{"arch": "crnn", "model": "sound classifier", "dataset": "synthesized solo parts of chorales (CocoChorales)", "train_examples": 39062, "gain_aug_db": 6, "time_shift_ms": 50, "n_mels": 80, "hop_length": 160, "input": "log_mel", "spec_augment": true, "win_length": 400, "targets": ["instrument"], "num_classes": 13, "norm": "batchnorm", "activation": "mish", "depths": [1, 1, 2, 1], "kernel_size": 5, "stem": "single", "widths": [96, 112, 144, 176], "rnn_width": 192, "rnn": "gru", "bidirectional": true, "rnn_residual": false, "rnn_layers": 5, "label_smoothing": 0.05, "loss": "cross_entropy", "optimizer": "normuon", "muon_scale": "match_rms_adamw", "lr": 0.0079, "momentum": 0.95, "nesterov": true, "orthogonalizer": "polar_express", "adamw_lr_other_params": 0.003, "grad_clip": 5.0, "steps": 3100, "batch_size": 64, "epochs": 5.1, "lr_schedule": "cosine", "final_lr_fraction": 0.01, "warmup_steps": 150, "weight_decay": 0.0, "adamw_weight_decay_other_params": 0.05}
Rows from block 6, named by matrix and row number. Each number is 128 + 24 x the weight over the matrix's rms, rounded and kept within 0 to 255. All counts start at 0. Numbers have three digits each.
# weight_ih_l0: GRU input weights (gates r, z, n stacked) (model.rnn.1.rnn.weight_ih_l0, 576x384), inputs 154-230
weight_ih_l0.50:122084172165114103135167151122087133099129156112089122155049143127118087115130161070171110138122130153104141088120141147086152107161120120099137134154117106138172105128114118165152153098074118117129203123122133125112071131157116177
weight_ih_l0.51:098121106146108107115102143105123171133106144117133157118142132102111111115139170114136146140101093090144128119164126127179129126142127101119150187121125123160134121063128118122133093108127088111106130109088158110147136125159122165
weight_ih_l0.52:125097169098180181104129138119141123117143141132118158163149099173121088121125165083081139125085137134120089166111123150094141136167090060142141111122135122141137186100128113151137119138164070099092115109124127173103084124139104160
weight_ih_l0.53:126163153171149111118173120132086163114136149097169120141145117132126117099154152101152097120161125117141190069119161125094107096113148179107101135124158111148110091151097124132161156181119067108147135167150157139121150156145184111
weight_ih_l0.54:158171164120132110078110103062194138173118124142127094117123149183159146117118097136130113107086155106135155169119134152116114114139140165137096096181114122150103138130128096123075132130174128147137141150128127134122109120119118165
weight_ih_l0.55:157112149125127101147158166137154088114142124098132143097134136112105133146148119103150123096063101128165142149122112089144138104121127131105096140173118122096120149119102132085081117129114100170125127084102139101081115107154127135
weight_ih_l0.56:153139106121133118149148117132161122128135117138138119150135127148158133134075182122132171126140114065160152095112161177139103117107137111118137107126130165162111129150133097119189124148095128135113095136130107096133096115086147130
weight_ih_l0.57:121085095118108144149136126114152133119122098116110198119118125144119183123084175108105120157123106163088147106085120118149157125146133136106129170143135170125112176153146044136097151092102098165129095114099109166167106150116135090
weight_ih_l0.58:184142095105166140100132131139167130137070159125107155110108152101116091127113113128156136103136116133153144171114138129185139101112126113132163079147107111096131113090115128149170106102138092162123124155159141158134128109145098115
weight_ih_l0.59:099183153122094142092170120079165140166150106104114132102115107131124112149112125117123137136136126162140107113112122127125120116118160073112136115117119151121149101121171140164136148168116150126129093105123098138110158148171108092
weight_ih_l0.60:111137143074128121121122107122160130133093124100127157094160070145117163148105120071117129107136152126119145104155099107149142133130126117122126135146149102130115172118116095122082193118132163094117080135162177148145114081148134105
weight_ih_l0.61:116118096129113127123113138116100126123148131116123155105164123129158146117170133165145144100122151135143150111128103181141082082147108166143116130091130114075156144171122136148131162130140125114133155136102146139100079098124101116
weight_ih_l0.62:113121130136148107178150125170167111133125096133158144148122141146093182121112126103115123156121104185162074150125084111127120172135102158117125103181115141149154118121112118091094150093122159131095111172147131106145174114185140147
weight_ih_l0.63:102126105150149141176109098129136142104140112109074099107116165137089073173079166155120138151114076113130127133121185121114105130127160167130116077126144148122124122144136130108134151122136101133099116176172122149108153150145128132
weight_ih_l0.64:142134149167122086087104094158145163138124109140152139105131123136139095153125136128112105063100137156129181120073122094126098139127126145149151136118090136099120140191153111128110111114120145129148098104129137159150179121125144163
weight_ih_l0.65:091129150154158130138140142166077136113102150111122142130137108114161156144113160161145133168134136152156133127084119166099089119094120133152114131154159137153159135136095144186118102117154140125158146127124119154122163149127154172
weight_ih_l0.66:135158143149118134102131125132138124149127127111163127120137146119134121088105127123125103098124128098119137138119139169163171160102150128171129135132095127139135108118101150142107113147089139159124096169139124137099117127069114139
weight_ih_l0.67:121091146118104123109129149106120108156121156144123060134129081160151120083090111163126154107110111121122141139120136173126089147111086162123144153092129160144072138150113126146107137117144122199158095115095133132144199078170131180
weight_ih_l0.68:109108125094144172106163142152153112151128115095159151135133113129114151156116125148098188122132125143150151142155101111103080112138156146133113128121120115126119120138161127114159137100126142102109071139138121122116145172148131115
weight_ih_l0.69:112115084134130140168126099168116119100133093157127123101117094090129158124153149135130123163145089080143149054123146126103113124091140181139137112144156126110061094202170098093147140103118116184100150124166133129109165123151131107
weight_ih_l0.70:095139135084112103124079099183114110164164116132137160122133141099147127101138119179142126151145178153153158120114108083125159095092124134127099139123138107091112133163110118121161094106118127151128126105090184083111095100126150109
weight_ih_l0.71:173113119150121126131111110113125142116110134118100101141066126153120167160114149126109078094147141121089140180141141094052126161110138164104125121134109115142136103166147081104165072128129091150123126119098088123145152128119125132
weight_ih_l0.72:109136119145132129143173109122116134138130105128153164099069130145161162086130132143136144121174126112131162139158160138165115125134091146129135163101117190170149096153106121112149127094101103104124127053164136151144105127153124118
weight_ih_l0.73:098106143165122112160118104141138155134110121112163124099119150141157196081112124133137165136101104085147173127098090077149119117129109159129123137108087171165169122141119149151108083143158089123085125142117114156142064118111124071
weight_ih_l0.74:113155137117157136081079091137083147196187179154108102108108117114152111149129098110129170116147152069142118158126088141124169147144128119079095101163065110154163100143112094105124099115168115073092109130143128070143088143139128138
weight_ih_l0.75:161147074097106115167130146136093156081123156104097174132152111175098104147137129107124139107134115118113116123144136104099116145131084104105137119147110107127114066150091170155108114121170115140088158121143117125169100175138109129
weight_ih_l0.76:150114153119131131138119099108157132139147111096105139139115175111128143147140116141121126116096103156186112095132099163131134162125116171126131123155130144124106147099120123123105100053089104116108119151116106137106128101155173123
weight_ih_l0.77:134103123103098089128132107124134133130126149073147125114172077089140095145148154154145090077088141060125109117154115105126136145131086141108128148115148057136182116128171133133113148163108102143107145129139118126181099136186099141
weight_ih_l0.78:130109132157164107120140090118129140140129133132107115118129158106164144143134117124146095127120096103130102125134157102149099115133100134118127176133107175114147112124140146141172143126139102126121126126147180088076154111087132179
weight_ih_l0.79:144178127117167157130135128130158099150130150104139157127110144148130137116159168153115160118106116112148107122119124137087131118163131158127109115156145148167096108110091138149135106163103106119105133116119130128161113160143112094
weight_ih_l0.80:106158177143126111065120159099141121147158133165141162148154153133134106118079124154116135115134167133149114134066109108097139109098109136114145126096119150153108117104147130137143158143076066157123105162153105129152161110087147136
weight_ih_l0.81:132124156116100126096158129140133168148159124144143169151108117143120158105157119085159126147094082115102122105119161129150123104094149084118144133118165094125119143151127160147142114120088084093162129091157109218117130153125111083
weight_ih_l0.82:155126145127122136195086144128118119126147113125128119139145114128120164130139109102146106080110173117118106132123148150183159113104114152140123138151147121100117143103083150132133136101133162107123092122125118168188129131113149117
weight_ih_l0.83:108152120174124160190142139160099122121122148134132114159159142137108130132160122121163067116106186143115104111122128132134078113127107109150114104140107101132115087131189138126119141119128178188074146119161142142133111104098126162
weight_ih_l0.84:150137132161117143114130120124112101194104114143152118162123132139130134121152128132120125131123123131096151141099130073122143092123079101150138135103061093144124114149140132154129140162176168152124143165096091131119139097119127138
weight_ih_l0.85:130132107135144140078116160101136084136120106118084108102176153130152143141108110165119138123143138141130170135137127126118137124158116162108126134150141155145167162122095110155112061120190131080116079101086103096151116138185110186
weight_ih_l0.86:154105112167088123110133105121115115136129157105112064117112163158080108093175146124125127122147172120129151119160107111131112153135181124109127135137185140112126120104129136101113155110102139151157096163118130116171132180116102120
weight_ih_l0.87:122119171132146125184129125145135087152115120129121100102111129139112117118113088165125144111131140145135142105164144177070108106157166118098135159142143131095119133110126138153135149114112102111142160147120138119075105068171145164
weight_ih_l0.88:113151091075154162184124143121117157133131139135127119161106126113120139133110116117107101147116113127117113131076159109099103157125110127100104113131172099176091100128145130127126113139144165109104161168156098184142087159096127102
weight_ih_l0.89:158146127155141130131130146108127089183130120150135109118116104131151148122104160136163098098103093141132112101115168123097138119123105157128157146096124104133096118106159137118126128155118122081153103115108130143128086133181125118
weight_ih_l0.90:124106169136139137150081128129116099122115120158133131130110097119116103128146161123130128125187136128092122106121102122139075124117108126134128126109154162156154131116126120101119161136118132095124131141086133157135133117091096130
weight_ih_l0.91:100079163144128164118122152138145119130121133099097138131118122162115160106183126089111127093142122156126139116126118127140133111152144134142168136135151108157142165102100127127107119144148135129102157132120097149124121118106122134
weight_ih_l0.92:081118079115125154142115073128154154113176123157152114142119080128141109145118145084181176062149094139120115136156097126152105166096123108165126113113167127098074095110088146128138117099088147106117108146116125092141153090137147163
weight_ih_l0.93:107154227153118157132135133104106129124100145121098131101129139146152132106162156142097157127089123134149097103158163127116186135112112091152114086136120121159127113135123085108115089149152154138142131154101133118112135112158117178
weight_ih_l0.94:074142141089153121091122124142128153120146140120135155135151150173121094097131123147141121151142096117104118114144144145162106140127142110129124154092144101125131095136100158143132106131113148147105093087116155146151090104139131108
weight_ih_l0.95:134132114121117195104131116136078115108131142113115106114165158168135087169128091137147180188177160128112129097160108139109111150092128131111125157118121132091128147119123141155123139109159107169133125112111122185134148091140139124
weight_ih_l0.96:103151169110125089125148133150132102162145082137172105110160149140135140154139091110133098131140134160165130070175116097168132110114111138134113131182158096143115169141175134159152139105158088094095090130122111100121121119163124146
weight_ih_l0.97:129125139145100147155135149128109127122123118160155137145111129157147117137120150174092124128154120122136099186137148133131120170175093137111142130114088131129191162107134108136176153103141146049125085170089141104127123094105105096
weight_ih_l0.98:104148178109135135149161142157083119105163114123180137113118140145146133108136072124149140125161119152152130136112085146110118117147115117163085132093132123118092135104135123113067163125160080153123174143156143137075110135099126132
weight_ih_l0.99:129112085092166145140185112127057095139124075126146112092117110146160157096147108089119151121087093107160127145095114137108098176130141100113099126166153185136130104136144113153091111073128139103124077143115134136126163141101149125
weight_ih_l0.100:097128104154134154090056119162107148135093129101077126147155116121110136155144124147104142117124079105071128106115134119173099140065154133143147146130126119125130095103190136099141090140124102135101130119127148139150117129145132067
weight_ih_l0.101:083114145115141104121106100100131127124137121128096118087151170166131126154103138142103141133121099116164101116154121130162129105148122110155101117141138106166094146132156172181112126073138069111090125180140126083173151147114106116
weight_ih_l0.102:137109079121149152092138172137158121122150110117131154124124138130131112144108101119078099122192087094164125136175133148127175091132082113139113149114120122093172138125125107100139138069114092149129164111120134119099122121165129150
weight_ih_l0.103:165120062111095109124171137110141152115096102155135157144139074113100156094108127093151122099127155110124116134132131127106125103117114142121100085097176092109116103140144120113195108111113126094152116150171143138118105117145094125
weight_ih_l0.104:065158164139114157129124136130159120115095111130104148114145087115136169114122137153130118133105111109087085170135205117152112087118106097140130156125123123151103138143151146107098110167131156129143120142156136143117139106112133144
weight_ih_l0.105:135124146116118094132152129120086137087063122138096122136127176112104188141105140183103083099124153101113113135151153144130080161133104126155107132132114137133116127130097164151082176138093138116125150159072136120114136161116149158
weight_ih_l0.106:126099123118196143152148143135113139075162145137095149097131090119130123099129126112138135136113115118115136108167150084122152121120157131113094126148129149079161106144060105120124117159116126172133119127114147125130127178196129145
weight_ih_l0.107:074115129153114120132096141095140143126135134132144117123135162125121101101146154126160126126070166117153125151133095137112119124094143157109157137119127124131171137117140129140150124099163171106138106118123134109139133127124119121
weight_ih_l0.108:121146130099117111111120112092135092099130141121139140163151145156185159133165142132136133153089145115118136178142143119161116150118120171143112113135113159170133131140118095148114090094089130105118128116100111133126096112151144136
weight_ih_l0.109:096158164169120108111132129144129103116143126128131148107153137138135117080175122128101131121117150099084116107141131122113145129143156110129138127096134145118157148086119107106091091112138164114107175128140125163126107133084143140
weight_ih_l0.110:165144144122098111136111150124118104085160129154130189156143118117131196147107135114139133114099137139167142117125194114135152112211107149187099127108100159121142162138147079065142110144147110168146147089159096125128130132099086128
weight_ih_l0.111:141123095094075127114142119120131118083147107073121135094169102122119145168121100136137095122113175131150125142127137140119103143178071124042107096086124096121115134143136122147092132098136153117142087110159112108077115126133112108
weight_ih_l0.112:116153131181169167127128170105116134143097138086139104143123144186143148129126146107101132169122156121093180102105099120164159102139122169129084141126128111143111108135147108147135110127111160126101172120129122082093125100167126113
weight_ih_l0.113:163084077082102106160156176131147155127165089137142146159146156154139114132109140123156053124166107125111131117091140131130115123155111138138121112153127132112117096157130153133135136120103101151079104175071146132103160110100129109
weight_ih_l0.114:156109140170148113142125108150149135104137120110138124106091165132132148159104156135110109161146124114175140123121144156161101124147119111144118111103112127088116089118141079104141089100127144121134115165104117195123141180056187111
weight_ih_l0.115:139133122107122132113100110129157132109117087097134148126127156135154124113084136168125150146119121080141088162135152141106149084103138134139121110110115140119142118108139147150137132145132111144136143123195163166118059142165144105
weight_ih_l0.116:124099111129121133115157115112124124105102133136148153087079090089161137131117068144122119094164131173096098128098103128120124123110161109145155123130161137169128112126124106116102112125128164150123119132107131093138116128112106176
weight_ih_l0.117:124090151089085154103135115115080115101125099107120198157127109139108130121125164086135123137134118149107132120107119155148147152108113125117116132139127138119138133107125163162120134152128140103091077107143139145118112146112112171
weight_ih_l0.118:124101094136160138138114111150127153128163142128098093096169085111138129127130133079099115152142131122080191137135114132132111120133139132049136117108130132141137150119120122148139157105191152167141123153124136142143156123105109127
weight_ih_l0.119:102146140118124144075113114130113171106147131146127136125140126142134121149134100137120184065107108145149148140168149141118124150103109083121166132158137108145108081112111156122161163168135117100141138116115141174140127151094136137
weight_ih_l0.120:126172095106134109141211135122119130145100129129101136088108134135124111105128173126147107124144149136160100103137077142100119148095078113115122106092095115106116106108165100139186109178164112122139141131126152140140080146096140125
weight_ih_l0.121:131101119123137153145167106183141108138125133113145170151142097128105167116100067149131095121138130129131167170141126152111144154115138153087130106156148135130172083151143152119061111172162142179172101143121126160122140165133131119
weight_ih_l0.122:158129120135167118126093086138103150113155131140120140102140157147113155141154082108122173127143116104167113131124150124134119116157138099112184136116120133091129109140140179136171143155173118151147158136107125119081140127105101107
weight_ih_l0.123:112095119132119100159112075128137174143127116161162144066121128138178119173142141086112159159122118136146128148156144171145124137122119135160137127120121128127135127146126119097130116144139106093140128138124124139111171116143152139
weight_ih_l0.124:135137143116131132121117116122081146138160125155135144144179101143147088171149145140157120141094115106148140187102161112134113104150115150121149162125116163117128166152115110105124091099124142162129164108087155162110115106200111082
weight_ih_l0.125:126176177123064122181110113157065152138157137119137084113097160100123118143112115154083103139135111155149153089139163094145122122099113151156139130129147143109157109111142143140141140163130151133135106167130075093145099133113148144
weight_ih_l0.126:125120025148109140106131136143108104119131136089168144107108087118131164119080132152114122149134146141173109109170123120114162135131134109121127143107111162164097120149095119120101126154127164127101122159123134126145150148092141089
weight_ih_l0.127:154128100141136070082122108106110126141114152146150146108145082146150062150130107108163148119152146144109129153154144141154131101132108167102138126126075126098149130151124131120143139155151134070186092099130163150113133137144103096
weight_ih_l0.128:114127136139135112133101167148041135122157142125139144120132150071120168069143102158098137149156176128100086123153073082132122116117154119115121115144138122125117080133168134133147134109116087148144132146113120139146123138110141127
weight_ih_l0.129:088086106118128151154111150140109115161093110176137125144146130134097129155121147111133113184111119139093093123130144137162110146121115142168138089144135139098150117130107122151141142134157118120119113118148104108130098145155109140
weight_ih_l0.130:155073129131136115133134090141112161148103116187141133156123131163162088120083182166124145152126127104096119116139187126122114080059152093144173131148135088101147186126164106088118118108138110147161104074135114117145118164134142172
weight_ih_l0.131:132146152076097115107115086093107131107139164133130147122113109123183138097162145111138154166143115090139139096126069137166117138084137057121142146149149132131138170134106156110094103144151064132138122141121111129087135172143118161
weight_ih_l0.132:100146130122125137164145169157132150135129154115107095148184155154100131106117105166081114104105185190143099152095126101117136113136132077148127154085118089126117162107119171141159176072130131130140133072142119127136127089092094128
weight_ih_l0.133:087114167133121137132116157133127142148130082159133104166133135113127131119088122147138129125119130081115096170139138132156166118181137130116120100097129121120119164168130109118112129155130115148122125096185120144133078148142124144
weight_ih_l0.134:126159106090130144112133113091119110084131126121103094153128093117161157121137101123120124114136108108103148114151140152097110110128133126074106154136107129108154100175158157091094132110158095105131130128125133104170113170108089142
weight_ih_l0.135:120087119111185132122096129152131117124128113180112103100129147100118139153142063130169102095128092068118113094137124116132144137134121170106090134151137113095125132144100127124134148119128087154137122110161156160159179161081094153
weight_ih_l0.136:116083121096132117143088119142113110119153169123147139150154097133099150145131116109167148100173157144126113140117134074105087135191144102129146164137072136109114080098118152129130130140146127076156103147111104147125136089103088110
weight_ih_l0.137:159089120163153112104116097154142124109120135137144131132123137138116174114144101172111097103136134134144153175144090169129148142136101131141140109142129147111166133107077084164148126136137130114141180149123094116131138135101096142
weight_ih_l0.138:135137081171095102108145132158090153135161159146104100083151120159146149129089114148084172155110135141119116096176163105121142110149169104088074108118143154158138119055144128145125099109141095095106133133075120159084141092072121127
weight_ih_l0.139:128099144171174114119160125130117123131154129148182119118101130098109155142157115127171095129145102101094152126112092073128078122122097157098112150095139090116165136107112122147096094110130085108140160087083123172054127135100134152
weight_ih_l0.140:151121140143125132143093104150120075126140148122071143147171115090141155098137154119111149158114142134088118186147139124106140137144077126118142111185106144153163094132126130126124108121090139123125141154139092137125139169156111098
weight_ih_l0.141:157109168145088161181127090088114120112186141139122082129162123112145110158101189143149150109129112181084138098190123060122126127176128151154103140130138101157096092151116084131097148102135158164087112145161142107165144155141098128
weight_ih_l0.142:128156150128136148134158119121141160135072076153086151125158110093131145144111153140125147136118144090109150060097141131105139121109127130154126122118112130115150114105098120120129152116129106157123148101139140103124119150123122099
weight_ih_l0.143:095104101123143111160086136091143124128148137079121118122156127122128146150147116147079115151121182151141120132121133149156090122115125057082159196154114115098121111162125088122119094143135063113145150113128154129136105093116152125
weight_ih_l0.144:149145151139100119116109118144099121103106122168120129126105120120123119106146140118099123139070120123117143127129167166115145122130119169106109125152140167157142153103142150110099139160131149131135081131152082134096168145159089116
weight_ih_l0.145:124109145143124140173092138180140123112166198102123141133146133097113127103149174147111131124147111131160093109096107158123166180136146139116129141139141102140170091141084112172105132136143150125116141118144165149102120116094142102
weight_ih_l0.146:105127153100155151109152080112135112132086124176183104100127121145123123138122167128116132130089122111132105153144157138107128109142089162094135115136100136122107127131125127150125119103131127207122113132098080162148135099120106109
weight_ih_l0.147:133123148136137120143111110123099096161144136138101136113098122133106118124120158151129115080094110095122114170118122125125121147094139106125114126110128124180163148128186155132150060139137120099162125121150098126143216113109117144
weight_ih_l0.148:090127081125110139150111111105108101097089075080159121139141160117158119159160162193117139120135148124109087137119135118107091144110144119120142165185067110140147103126114162122112131154107139104129083114107156151093105111111133131
weight_ih_l0.149:151140124106170106121111129087181132128146127114132119133154147142117109122155112149117138117150173157123108117102137098117135139131132157116119083139169132164157131156114136143124111089134105115097156085122103136097160120122143108
weight_ih_l0.150:121115134090166164108131107149102104159109153158156132163088101107163071153162144069148195151118133142089118157103091155166104115092081118104152139125091073126160114140161107115147099124162110087160129153109141108157117142151158148
weight_ih_l0.151:117095097159147148122109147106097111093109157145117138121118109189085126126101129119142140155151090130146158066143111141099132119118110089102119156133154100176123104139139098141138136133124113084121118157125143137134085132111131138
weight_ih_l0.152:140113164118146115116109133109101119140128128163138090147136095117090133139156142125099114110118153125104127100163182143125116153123135143144146147088172140123115137128099099171148137131142124147105128134110085121129154110123146161
weight_ih_l0.153:144096125131090093123141151154158128120119156178137160123108114154128073105112143093104124117090129112085133103162109100149106151156124146134114161125178122103116177158122179158134163143134110104137141135138150159091166092135158102
weight_ih_l0.154:147092132119075140055129133125142110109143142101141091114143151098127113137130134112162156146115105153103117166136152092119090119097152103098104134156138122103124162145097169093161106124122172120118138128134122156118129146092111161
weight_ih_l0.155:158071114077114129100139120140109089113105088146081147116139101173124095133169130126130162146126094112078128093122155131113151093155096129119112102152108134110141113153136141146147159096150120129119104117115155119155142110101082151
weight_ih_l0.156:101151104084092177141061106141131147156130132112070094107159154124146156147162100093116096085126125109147128129130145093134098148113157126143141134110129152085103130153131105119146113127128105164118140143123158141112087107102105153
weight_ih_l0.157:140173073138093120081098170150099160124160107125129110127139095091085123090174109100138128142138137186113151082086121137128139110147089107109104145116164150124167117136135121143060059138193153140155113110116141148126130134164132129
weight_ih_l0.158:119187087126119130156152139178134120129063153158124148128104141149144124173147148149080107148159131116122099155147106132116098111093093134097114137108116085115138150114124163180119144101133099122133120148129140135137121110101152122
weight_ih_l0.159:092128107122148148156096130139078115131167159102117137127125095124080126104114135132175107125122135108124187165145132146136098143150066150122138119129089118138145131111152131117140123125125105149130121052147117156117156127143159130
weight_ih_l0.160:201088175116093108107142163135142107120112089093140156178112117129158112145099165189107121130107149117102143121117092159156139095082147140128141116131101139135141088167131115158116115173153156123133128122110131134097140149140137122
weight_ih_l0.161:141141096114127117149113074100177082108076114115135155094127055149118187141150148098150134134111121070115084107122188131108112137121090122097123126141208126131178148122122122122112109136132107125082129091103162085118092131138108102
weight_ih_l0.162:101103114108109136093131108129191129169141148116158151141131127115121111096103112115146096132159155122145126158165100125123135154130112100136149120114097152101147158155091114106159081160147116125140146096139147152135139122163138171
weight_ih_l0.163:152151162132078110130113155151162102136152112116122127119084132131120145149176162130177149145145138134131176108166083114122160107141148161114130146187121134154128096163082097138104132094133108138126108162129136128063137121126126151
weight_ih_l0.164:151141088122089100177141124117091142133188158082098156153128033148132139127090100134142087141090092132111147128149101128134123132151113094092106126096134108147091151129145124131120136139123116140105133109111082148123129126181176178
weight_ih_l0.165:109150125164144095116143121105114129086112132140133114156095123149143130151142127139125184154116156096084118147121137107129125123124118115115170115110125137112173134179064165128127094134074094147117101152119090124092168129108122125
weight_ih_l0.166:197135051075117132117101159087171153130132118149158203109113151097193078107136142103142127134116151158120105119128137171132131109134131152071128140083075108117129123148152124135112119133084123124146134119117141143126144120165120096
weight_ih_l0.167:175122166163110099145093105085149128144155113132131108127133148153116082177157134165110144157144129117124107103158139130110159105180168159141143099132165127154142120098080130168188113134069122089143126124149144126069132110099145135
weight_ih_l0.168:134134125162128117083152048144148151153132134100147147099109124143116125074130156080137168117174121123079124132143169152149076161103129117135120148127094120134132115120158143146066095119122107116137132096098149119149103153158160103
weight_ih_l0.169:117140143148145176111169146138110092109116131107114101148089151084141166126161140110105123158123133147070124162174140149107141117110111098150136129120114116159118146066124128144135103122109111058154148151119116112116195077126120148
weight_ih_l0.170:162133123098105091154114114127134125140162086171121122138101148150128118136139128117129081137096150125136116148133082122125113108127110100144119134146132127152123147138098153130095133170103162099131150206151093122137125130148124088
weight_ih_l0.171:080144126152135105174122134120090105116112123111117087119139180136147147110095154143163124163098141151127084109167125137143119113123114111106092108142160154119108154152145160143097148126135129158094111139112102126130128096120150128
weight_ih_l0.172:125133139130116092110122132144139145083134169141142116144122101128131121116122133195138105121132125111120118133084076101141146109131156108157113094162162167130167095097143151121126090138118111055123130111112134092137133176124120136
weight_ih_l0.173:146153158153124148115140089145139140114126163066136117137115116121149149117150115116152134141117147120080125107145125139095106157139075106110135139162155081125163105112151132114118159141115103166152094131143145114125140132110130157
weight_ih_l0.174:136123130125140111104125117148132131127132149163164145104118145115185119116122155146131152152142140139125143125099097193129125057144097110141120120082127127137128073150156133111108158097113185110149192148147116149111144133135138135
weight_ih_l0.175:132078136133118118079130142100094148123165133090146100092150167133119125087127077130153138185091111117167144148175156132136172144128153118118108127143129128130135089118174103129143114154168132128122167113148123120074165075121116120
weight_ih_l0.176:152159136120166131096110101098098140081121121106164084105133160124106117109140146134142158104177090062110166122130104130104156126143102102155156151149143116096129136136141137117121137130145098131128177162137109120124128157130119142
weight_ih_l0.177:135117162125138129121139124094107093130102109095128164133157133104122089092154093095155165168127174168147134144138133146138097150098094116123101116149126122081144146117139118132159164150089156196120111141132148127158057129163136143
weight_ih_l0.178:143126103115089146146097104134131148167083164132130112141093108092141125119087099102128130127177083108141110153110112146152168129131159140119100141126124098126202132133139127141118129073122128086173134122157142139160070156117123170
weight_ih_l0.179:138125164116092120119121098107135115104112094136126110093133106102101132135139116114108177117112139082140163171144149155158126128108115094167169119167141113090179130141101109143132156142126118152117134105129163116101132146129087164
weight_ih_l0.180:161113096124120118160148128156109117167154106128082098141065165152177084103123113166167126127121103108122130145111143069097122083102140120114133133119155166121119124143092135133079122136098109149124113102135110112127098119134144122
weight_ih_l0.181:171113089148148128117105176091138117172098126105139154147101142111140095091135133136123155147171111171113117121144194150110162110116115199144130094152174133123162098109143096122124082140122137164103156121145103178086112149163168143
weight_ih_l0.182:130126148116119139107154143068113146147114182172163125132130145117140120137130154117126137124112167132153091117131092158140123109099152122122117130116110155120114134165118119107117113091137125118135156148119124175137104121164092099
weight_ih_l0.183:162158088101123117143098135128131130185108163124148176148139133130146167155138137167133123155137105156112134100145123121093120116109156130115116169110111134176130108133194160098117154099127065128077157096128110117105116129156122150
weight_ih_l0.184:085154102148090138143099145117135151156132163180113104135109143107139090156136137141125138130112119160092131162098164114123113169141096134098119114148109149133146099151134097108106134156121164159152080124140130087152102165154150151
weight_ih_l0.185:176092114109112138126124143067139134148077148141134128125115153120100137142172120125131114100130144103141085157097105090105128120138170124193154131180128151109181142155125160144125118130171146074124139087139103185111137092142124130
weight_ih_l0.186:174084122150109099148113100126129115135115188110128117101118160145132127121098151079152138124142138162122166143139156150133122121141145166133108119169114112127123141091122086137120135182140135131112111150097106149105118129133104128
weight_ih_l0.187:121148108134156120150098173120158157114169086132109109113168139131120103174092143089124168104164075054090156112137154124147136097126143129113158101128143107153115122179131114123127116083129135151147182133151100116153140117132122136
weight_ih_l0.188:131130155121112123139132148151150093142118115164144152101183083146171130117113099113108157136131103136155092148090083116118097105126143136089123146114114118123128145150098129177093128124117132125135100148130131160117122170114146105
weight_ih_l0.189:179141151118113130139157095089143152166163185114134157130118168118122096074119106189129115149114121085087150115159157160112082159140112159107136081110133120155135124112097128111134129125152144096125128107087158151083129192120100146
weight_ih_l0.190:137176113103114132113151157109117144159118152119123108144138102139171105120106140052157126147156156105068110115138101107104103111151143117131092113135130125099083122139074095134089123156120104113163122149105104144159125122172134155
weight_ih_l0.191:128157144089129137107134140101093141094113145119124093140115090162123160167136127163133105147138126141086125158169115152120097096099129100132166133124125153099079131138133111136117124105145094103131197129103151092123116142180158117
weight_ih_l0.192:111112133139129116125077120130135123101118136120152122124101117105156105130171138118148117138111095152103173093132174106099128106081180137124121144115131142117135117124098138117131084128130120138102086133084111163098115136125093115
weight_ih_l0.193:129093078075106113155137136125146131110130123194162109123119135183138108118078101137148140100105123091101132168135139164093137106123164129139118178121159133122115137128159097126106099106131138131128117136113131110090167128141152101
weight_ih_l0.194:108148132149143123163133164083165115158137141110133112122138127126119139145146138063135141109111146161090128146153152133121099112122129158157121104153096141107107131134137147116167136107127129082196133100130166163115126142119122106
weight_ih_l0.195:144122126095118114117182174140127116130149139129132149119114157136114165143126170128115142122098133165121117149077135128096137093123131129097131126142152123159129117153138086128136132152138114156118138119125089143110151111138142115
weight_ih_l0.196:146144174103092114160114145152141153118147133147146151123124127089067118096140101128138165167139097122117147133178113137126079169122132078146108152177150161120137118144101156115096144130113116121112156140135095114100102115136112141
weight_ih_l0.197:154101104144130066109189070142123137120177121134149118104095124108094187146170133171144098107169099158155129108162149116112140142102174153110099138107160135084160139107153176172153123110119121150086116103089120120123111130135121141
weight_ih_l0.198:139188161135111148092095145135116132090128127141134130132123144124101140144108144114123127115140137121108135086169114183130128141129120150159141154131134126159112141164148124114125165089103138124126110172083099132151126158173144125
weight_ih_l0.199:120120103155123119107112140161132108163163134141129122131098135150150171138153145086143125123142172087164074146107157094112134134111101145135134116091139144121122179156159153133119125130144098062138130132081128123075156109125140093
weight_ih_l0.200:132105075137155102140125116126138128130128122158144113133103097159136134126142169109160148139113145134164131153102130180148127107159159162123118137180148134164129137165140153115175119089112098119110081149127123102112145094114149140
weight_ih_l0.201:132145080120134116148172123153109139097153088111098142134099180108118139174144169149140153119115113092151072118113149142109205130135130109113112141097163159138157107085152136128141157118097132190110139125141157142126144116126132132
weight_ih_l0.202:162116173120133141126131113133140115094171111136157098150101167117095187175136157113176138081147168142137125124115135086160120181115108122109131159139123138163099103098098146155126124117135104092142118128137124092093098126097108127
weight_ih_l0.203:107123104110165129106130097090126085155095152120117130124133120101160132145081180124140138145108118137136140188142102114112153146110122171136146105144113088100117167122137140154195164119116137138116153108087130139105176145163105123
weight_ih_l0.204:152135100166168161166134130139105128123167130105124112142142087122145141098098141155137114140117123101112107089119172119154135134156133134132111145149124139139116117131174133111114120142137101103101121095155118135095123135115154126
weight_ih_l0.205:142143115130159133144161120109112109141097111110117132156095108107132138103166124137154109117091122107131098126138129141150136124096142128120128154154121141174096131157102096130119106097147111169148138110122150097163140116117101114
weight_ih_l0.206:137130108167130155125117158172136148128133132127120128109095133110121132144110122137104079154140122089144129140139126104130147148115138142135133126083127107151128117106136172179123119143127124125172127127076124140063150116122160140
weight_ih_l0.207:141115104157080135139140125119126125113155138134126165115114159108091091126163126115115143141145143142144119165161135133084139128100114149083141109144125104141131104138099164109162105128131115150107180118143139135152184138155164149
weight_ih_l0.208:178155138158121128144147152096122125141117152107108137091140132090090133067121141139142102102095167137139123093121132141101124165125116152125144126083134134128140173152141116147162140130109171088138116142126133179119171118168099150
weight_ih_l0.209:106108188133148109189152142135103169112116115117146128126142098120130130108131134147138142122114112116154172138140156098150144115148115171093170156128107124093108129143105129121133130117130181099155145126130103103136122095142149141
weight_ih_l0.210:110167162144098109143136130147118137101143129108116112115102114142136152102128129141124119154150164143119104101125159129103113119141123104125097163124111122136085150128135118142114131120139159140143147115126089145105178097128161103
weight_ih_l0.211:093127149101161149119118102129127144142148126160105139147142152137146103126099126158142120138115125101127123104130063121132133128146111110123105152155140142141102093164149102148108114097125130085126130082184125145134169107113130138